config.yaml
train_examples: 203450
crop_scale_min: 0.7
horizontal_flip: true
arch: "resnext"
activation: "silu"
depths: [3, 4, 6, 3]
stem: "deep"
widths: [128, 224, 384, 672]
residual_init: "none"
muon_scale: "original"
momentum: 0.95
nesterov: true
cautious_weight_decay: true
warmup_steps: 1020
weight_decay: 0.009
Rows from block 13, named by matrix and row number. Rows with one number belong to one channel. Each number is 500 + 25 x the weight over the matrix's rms, rounded and kept within 0 to 999. All counts start at 0. Numbers have three digits each.
# convs1: grouped (4 groups) 3x3 conv, stride 2 (model.blocks.13.convs.1.weight, 336x84x3x3), inputs within the group 0-27, a 3x3 kernel for each
# convs2: expand pointwise conv (model.blocks.13.convs.2.weight, 672x336x1x1, transposed), outputs 0-223
convs1.283:496538482480540536496526496493486488504507514502533531471477498536520476509503508489512518502499483499488487502466513496509499516513496483494512524487483500491500498520506457497426491493503466506517501505481494465457507507502522521496470519487510540475471490522491527559508467512512499510472524525484518492481514484475498500512476470503497560549596538466471567524511574522532508493499533504486481513493490475484461502471489480487477502500540499493527544536524502500509534519495526478498492538481485511479515467479482501505512496516517590548540524491467492503477518515489491503513512467482494526448503519466489508456453476506500459482532487471527528500477497500518505509520477534457560497484554496520513459485462506522493523476497480492531474499477493466505
convs2.283:510513475516495492550513493502515484483506507522484499502523487525489521486511536475487392494495505496515519469494525509471498514451484494520533478536506510506472508479484493487616491514529523505515524538533534483497509449511471532460492454542470462510509488448497446490487475566502489546538508490488444482483477502455529449502534482505477475539494501501516487477525526548514493485466487501495506502472508518508529453529432464509500483516517491501516499530501539535473468433483474506490496457506505502468525516485525478521453490492506488514506525482469526455511496466527466505448502471507505461460516502518507463502493469488536460488492468521476491506562490514493527494438
convs1.284:505454485468485457571472504538522462490509462503516526516550465508529512493538470526512507508489515501509520504508490496500503510515508530496530484511522495513493486482519484458517515497531560486467500471494532524502452535438464507456483476512495524488486506477457459479495484502521521505502500477502493487512498507469484497509445496485501507472469473469482472466490514504472483540517526514483494507513472520516466510498464490529475495488505489507506501497486497512499493494504475473483571511558530509526547540505502490503526491482476460485457518512494511487471549533516479468522512446507474524559532500520526476482482500517501516511514472500514530486492510498499498473488482450497474434522493486524454524494494510504482496459491489534533490494492484481492
convs2.284:497456465468507484461489513470511515503490541484511514452553525525518483500503516518524486433504521543494461545486519476494539534473481492514486459467502563470490479490518518535478505515509470509526521529510503470515415509543514501599571489477512522485535524481490523501470522466497490507474539497489531486528484529518489457508487479520535479503509534505476517531534494477489477535531532476534523466483502476492478530471445508499510486494500519495487485510473460499500490525527536478476492472499464498467494501511544480476547499472478503485491501545527500474494507515529568509553466527494504495508476538485507480516460509522526468494528484492515546530529506503477493531548
convs1.285:569490514463509498503497548537480505501505528536487498511529532518511497471499498502489489525493532505493541485481498503482541466489533496493504530478536526504513473488548471515531509480520513498503544534534496507478527542503495501470507481551535467521508515572544520534461485489507516465492508482475499501489509473493517479498500517476458515469491525468472498494514519487482508490500505522527554494520512514516524567507488545535531485445498455494514499481459471502497490513550503502516493474499465493506526485480528514501519500477500526482474480529429513503492487496469495481495546500527536498477506490549539528534509454530483466534549548512508490546480503490527487514510479487502479529488466454453497512519524477569489489479505481487526498498528508500514
convs2.285:469515470487497515464484500495470500519500482529515541482506516507504502523519514499451452576503487489519495499532520479493478479526505496486522507542540518523501528446503533514452502484474501490503509485472458496524528546504519466523469450490525534477501496468518467528511541485477497447496510521511466501480477521551508493494515506513494523499492491506445530547493509456475478489472487484502469500540531485497493504502477468496498484500497483489512499491538495502490537489525465476507489505498533510496475510508506504461469492485507517530503512560465498521486500536504468509467528495489499515503502501510488531500532472505517482500534496505479499513477489493498496503480
convs1.286:457466474453465560456608540479534508484463542520532537509504511487497487500486514511514527490497501486480481523503514477485468490494465501485494500513479524527480485480500529509486502466452485484500493502500484465496524471438469478551454505578470470487492527499475542560504496488478509578544522531518499545493486503503471480487528522477477586530558501435510504480517543471536475493497515513501497502511485499464474498478497501488540494516499496519508474447471508506534506504502518492501518463452497508480522502496495496475483502522488513567544527473538490506483471482493473477526500480503515519534513523534511496487482531479521482504515498504519487504547504498484494508471497499538527520510514509484464508470470510445470492485513510479509530522496529529480
convs2.286:496501499501522501568479473514498530496458491520540498507486511483485526512480512525509496549477495488512487535505502515447511518513513479519511490576519538442489526528490491460463490508507506503473487535516534505490520496514497523495432542492503467471531503539507466535473538486486515473475509518478523471465505506542555555504506473518485460605479488488491492525436532482499497461489510515525500534496534487516526470529508482510486465503537493536504510470450514548503508489494418455511503499496479500535477580523515467535500555505514468535510523524502529550497507507458523506536529498504489521498539503508479506495495485481512483551511494503493513468538458522502516502559
convs1.287:471534487502501542539481563512482486491525530489502502497496500458494580472507510494494482500509512491507506493465490500486495494492503489487493515524473499490477490496503504474498517516519502509503472493510528536517511538551524505493485488519521522500461512498473531533454484477481529509520484480501491479516507484509494474489531506535509573475479521472456464529508544532488556473505482491513485503505506488498559464494544467504516488450484534511526505524543497520491507496456521495461527487466495527513501511507482535525514497517502513515503513497474490478511487502475480502438502526498498522490507505466487510484492497461505524451472487496465517499503477482510490500546533470488477514512512491519434507533521482465533483491499488513484515455480492486438
convs2.287:491504469504515484543493487469517500494505503471509469475495485456490535487492478506521531504496474498510503497485443493515484488519495479505499505463516521495494553541491479479495513509522519503489501524471512500471478497483465476549513484522513528535491513499491519523477523499502477423528511481531462472510493502495490522521460495495492530489508466477500520502512500516502477476488472512497535484477513456468501492504522491493503491506517468529494521476535514501496495543494458454535497472500479501448515489479485487479474504534498512433483509494479484491511507503513451496459511469478457475454522503495500521497531491463498485502550501489519498466554513495524512507450
convs1.288:499541506505508468493477481550549458566487446483515491524532510547510436530477461488494470503492509513493506491495515488521538509526530491481483480479527474519527503496479461511453488452516526513515524527506520501495446520485484478492448493475576557433555520482443492461490519547476517498483497517516484491488473496500505503469532521538558516486483497505566518516519486522449486480499490506494509498518526512530455506533477516506463489521520516522505517497487499481535507513522483526514464506485495464506508513558486478472511508484497478481508479521468478510461479500497490447537495471466529468550487447574542478466517507514462500502504539459496496469527499522520505531490493493433521514483525478465510495523492521480443470517497481493520497506485480514487
convs2.288:507537558458518492505523472439552486487493499520533503455506510513495468513519488500485455471522501476459547558500530470527460522448469442502492481476450497546453470497495524519501489526506529478508460553515498540481531503514473533462472476495490569474491478563469487509535512506485497460464514528455499501450518517583459537521502541456512518501493530460554453461520500490470522523542456452538538502491479510525510523525476501545494491504491517500489504500512531518570534485500482549491475451469498526467505498458490520476472549485475492446509510489498448507525502479499509498471439538528487522522525500532515465499462524499491476507499467526497532517497491533494484488499