config.yaml
arch: "resnext"
avg_pool_shortcut: false
num_labels: 7
nesterov: true
steps: 10200
warmup_steps: 1020
weight_decay: 0.009
Rows from block 8 of a small multi-label image tagger, named by matrix and row number. Rows with one number belong to one channel. Each number is 128 + 24 x the weight over its row's rms, rounded and kept within 0 to 255. All counts start at 0. Numbers have three digits each. After the name is the row's rms in percent of the matrix's.
After each channel's rows are labels from the 100 images, of 14976, where the channel reaches its highest value: "colour at peak" is the nearest of a few named colours to the mean colour under the peak. Only what is clearly more common there than usual is listed. The data: aerial photos of the United States (SatlasPretrain).
# convs1: grouped (4 groups) 3x3 conv (model.blocks.8.convs.1.weight, 192x48x3x3, each kernel summed), inputs within the group 0-47
# convs2: expand pointwise conv (model.blocks.8.convs.2.weight, 384x192x1x1, transposed), outputs 0-191

convs1.94 110:098145111128094101138130083174134157104118086120109156119141165147139116141125114139114133157119143107140113136172129135123116112180183126094093
convs2.94 103:127104130127117089129113121167142116130110125123131122112128131159161111107122150134077104073137135106140094136110107113123130100113119110162143080110192143114102084115088153131100088160137103122149131150103120153139131114149125173176137130104103098119108146140119117158121139157148107147189111095156124070133131093118063101118135097116101131134077099128166108123108137108135139123150135172153117147123141110138109104104128157156117071102120146123126151124060193134092171186123125118156136067092122116151129134098102162119154118121101134127098115146074114122128137133089159118
colour at peak: brown

convs1.38 095:158128081141161140154158115107122150101133165124139092124113142142147115146090111112087109096080120140096150106114111127084111110099147116153098
convs2.38 112:157124124120123108121138175177127123166113123144103171121134141140121095123094151157111127125140095121158148141121174108092136079109104111142117152107120084142100114122116136110113159154136183102152107089155110167105133131074087125105153090157132173141134110124133132141105112152102126101162122126111077138134150117132156123138168149114130107128130110149129153145144142134174171136108100126109112147137108123115079123136106116113143076090088156135138110141149140128125083150139111111116142088088149108135091153117135149114131160127103144169058140134159122131131084153135116173
colour at peak: pink

convs1.104 097:129128150098109139106158124104139150124109122172105163113125104154137133090093138106145106148124103147146128127143134195182148125141127176165127
convs2.104 099:106122119121130127098124124123100165105083111127144166152082151122118141118123137122126120125117136138100112153128113102169130123132141122101142117118121128097118161133131118105115168145142145127120149105120119134134141120169158160136119151151155173128101121140190153115113143125118145092159129108084128085092142124183094110061121117067066102123133099105095136144132077149138105164115131102121139102144131130126143140154093093147135118069101126134139153116147204123087132129070126136104087121161116079152130166160113131119136092121093116109133103144135132167129145114141093087
colour at peak: pink

convs1.158 067:100137112148139155141129161128148118127134154163135118133171069162070087136113146153090112076138149124112124122118115123089138107102122109125120
convs2.158 114:137096130149108158091164121124153142197093113126154129093135142137155175098125109115131102156141113164104159157186119130117154209136118111075135103082157120124119127113156131150124154120089115144194155149111124152155127072150112120137146125155144146124133114142150126128113095115119140153176128135083115153132119119132147136141165118141149136129170157167115128133134146080128122105142073117143104060107141117124123149126122090140106090136136151130100114069152122109134124124144204123074144126084198121151133140133109111131102154106110145133136122116141150106144148114095131198
colour at peak: pink

convs1.54 095:176151144112104116126092105156150136113088116130110075129143170120120103110080093134111128122140112101154111155135156152124125115110172116148094
convs2.54 093:146091169080108170113171131141125126120137138161151110137115107152143113144137149113151083120115168112124146156150100102121144108183132147134173113136137135106162137123128087095161104094119164144136132133113140157160155120154117192160137123101164100091120116108108123123146145152076106149133124111128145099132112124159127120105091094113161136136165104097172124109131161180135124158176162182143108173138147126122135138202121152126136110122124080093136135106098123126120111096138173095140093157113153125138113145106110137137155118128065127107134112132120098115164132141171148122
colour at peak: brown

convs1.50 125:111151143128111151127107156157138164111119097095101116165120145176075128136119120146104170157139126111100108149146137130174113088153163138129118
convs2.50 103:155133133111112158133110137080084103099069132127119139138171144090165106150111084112123126112113126122119113117103104160141141124163110127110145132097137139168125130137118119131093177140175106137152115132148152134110127132117138104135151123147130130146134130138132094105145115144111112131154105121109140094136114128144144107103123139103131107122112095154108154161116093134112073140123153118119115122132121141136131156124110124116140091144099102133083136142180135145146153118148194127110147140147108107128118114155158125099134121144089169176079133118119110093107124141126123141
colour at peak: brown

convs1.52 099:122094127114153113137094156110094081129138148111095182124081088138118108111139113143116124142116122110145109115122106134178140125133067139098139
convs2.52 091:048129112107151098147134108102122135104114113147123104116130111103121098115126127154119122138128108152166097170138159123155149144142120115167161116092102130096133136168126106144107110098132162071142111081149111121128135136149159139138096110152105109131117065147100114087144142089162112115105146126133127142125167137126142128116143115109070079116129176114156143117157143134126134118130112093162131077109154150070097145105103151117123132093135146107132083101118147140135121151123138134183072087160127119092128104129141148144148104127109141135128133146132185151148130137134157139
colour at peak: pink

convs1.147 136:104123117133128115112122120140115114124128114122143132122167080091128090158124112130145139103061136087121109115127106120120098046136143144156130
convs2.147 105:109102148084109134092090137118121154106135144102138152121115106149137136132125120123126131114134153143098118117090118137116116148106123103126121137098118154104153116113112153166139123160120123130134139121131149145137134135128112098130138161073150137135104111094095128120118113108142115144107133067094094112099124140115101115131136147118151128128104132134122122123113131179128141113091146097119203093122158134140118088080108163118111142122120096134115140127108108166126142120090160127136092143112100130127092128147097119127148119114091115140118137154074173156099142144137105124
colour at peak: pink

convs1.49 094:104106159101120137132106141141146150095129140143120193105134139130123115128174132102130165118155173153088127131162169074115124111139145106114127
convs2.49 091:128126131127119086117115153105154142127127195136163115122107110158134152105138100149068170164120085087107147111139142129152119098144168141127157112101148143147114153104131142147103142131131137121113106134125156147135135090172117120106149132166146112081136160120133097108170100110114098142108132145146092132200112152170127199128087044103140114140130095100152168107128126092123110127155163147135112088081137130150143110130143130118128151092108122120112163136116159113105143109119138114140105216173164096112086108109112141137110127110110109102136118111117159128170111135119145109
colour at peak: grey

convs1.161 102:107103101135121128092158132135148116086128139116138114104147140168083146097146108128124122139140115166113138125144061138122128143138148079070139
convs2.161 100:157079109135145117097128143064059129113106127107108087104140123119097101124120079101109135094131103110137106078144099140100142131112113132096152099129180133124086118133144142145120138143121088121145163194124132110121111152160093098100152108139087121104154128124174109120113112122143095202129114154078126084087129127170110152150129115146084118122117142107093139133109119142126120147093145116167105130136145085098128167136136132090175099120110128133133138134152134107145123073016092124172142138104124148151153110131107158134162149121136167110114123153126103120122124098148098116
colour at peak: brown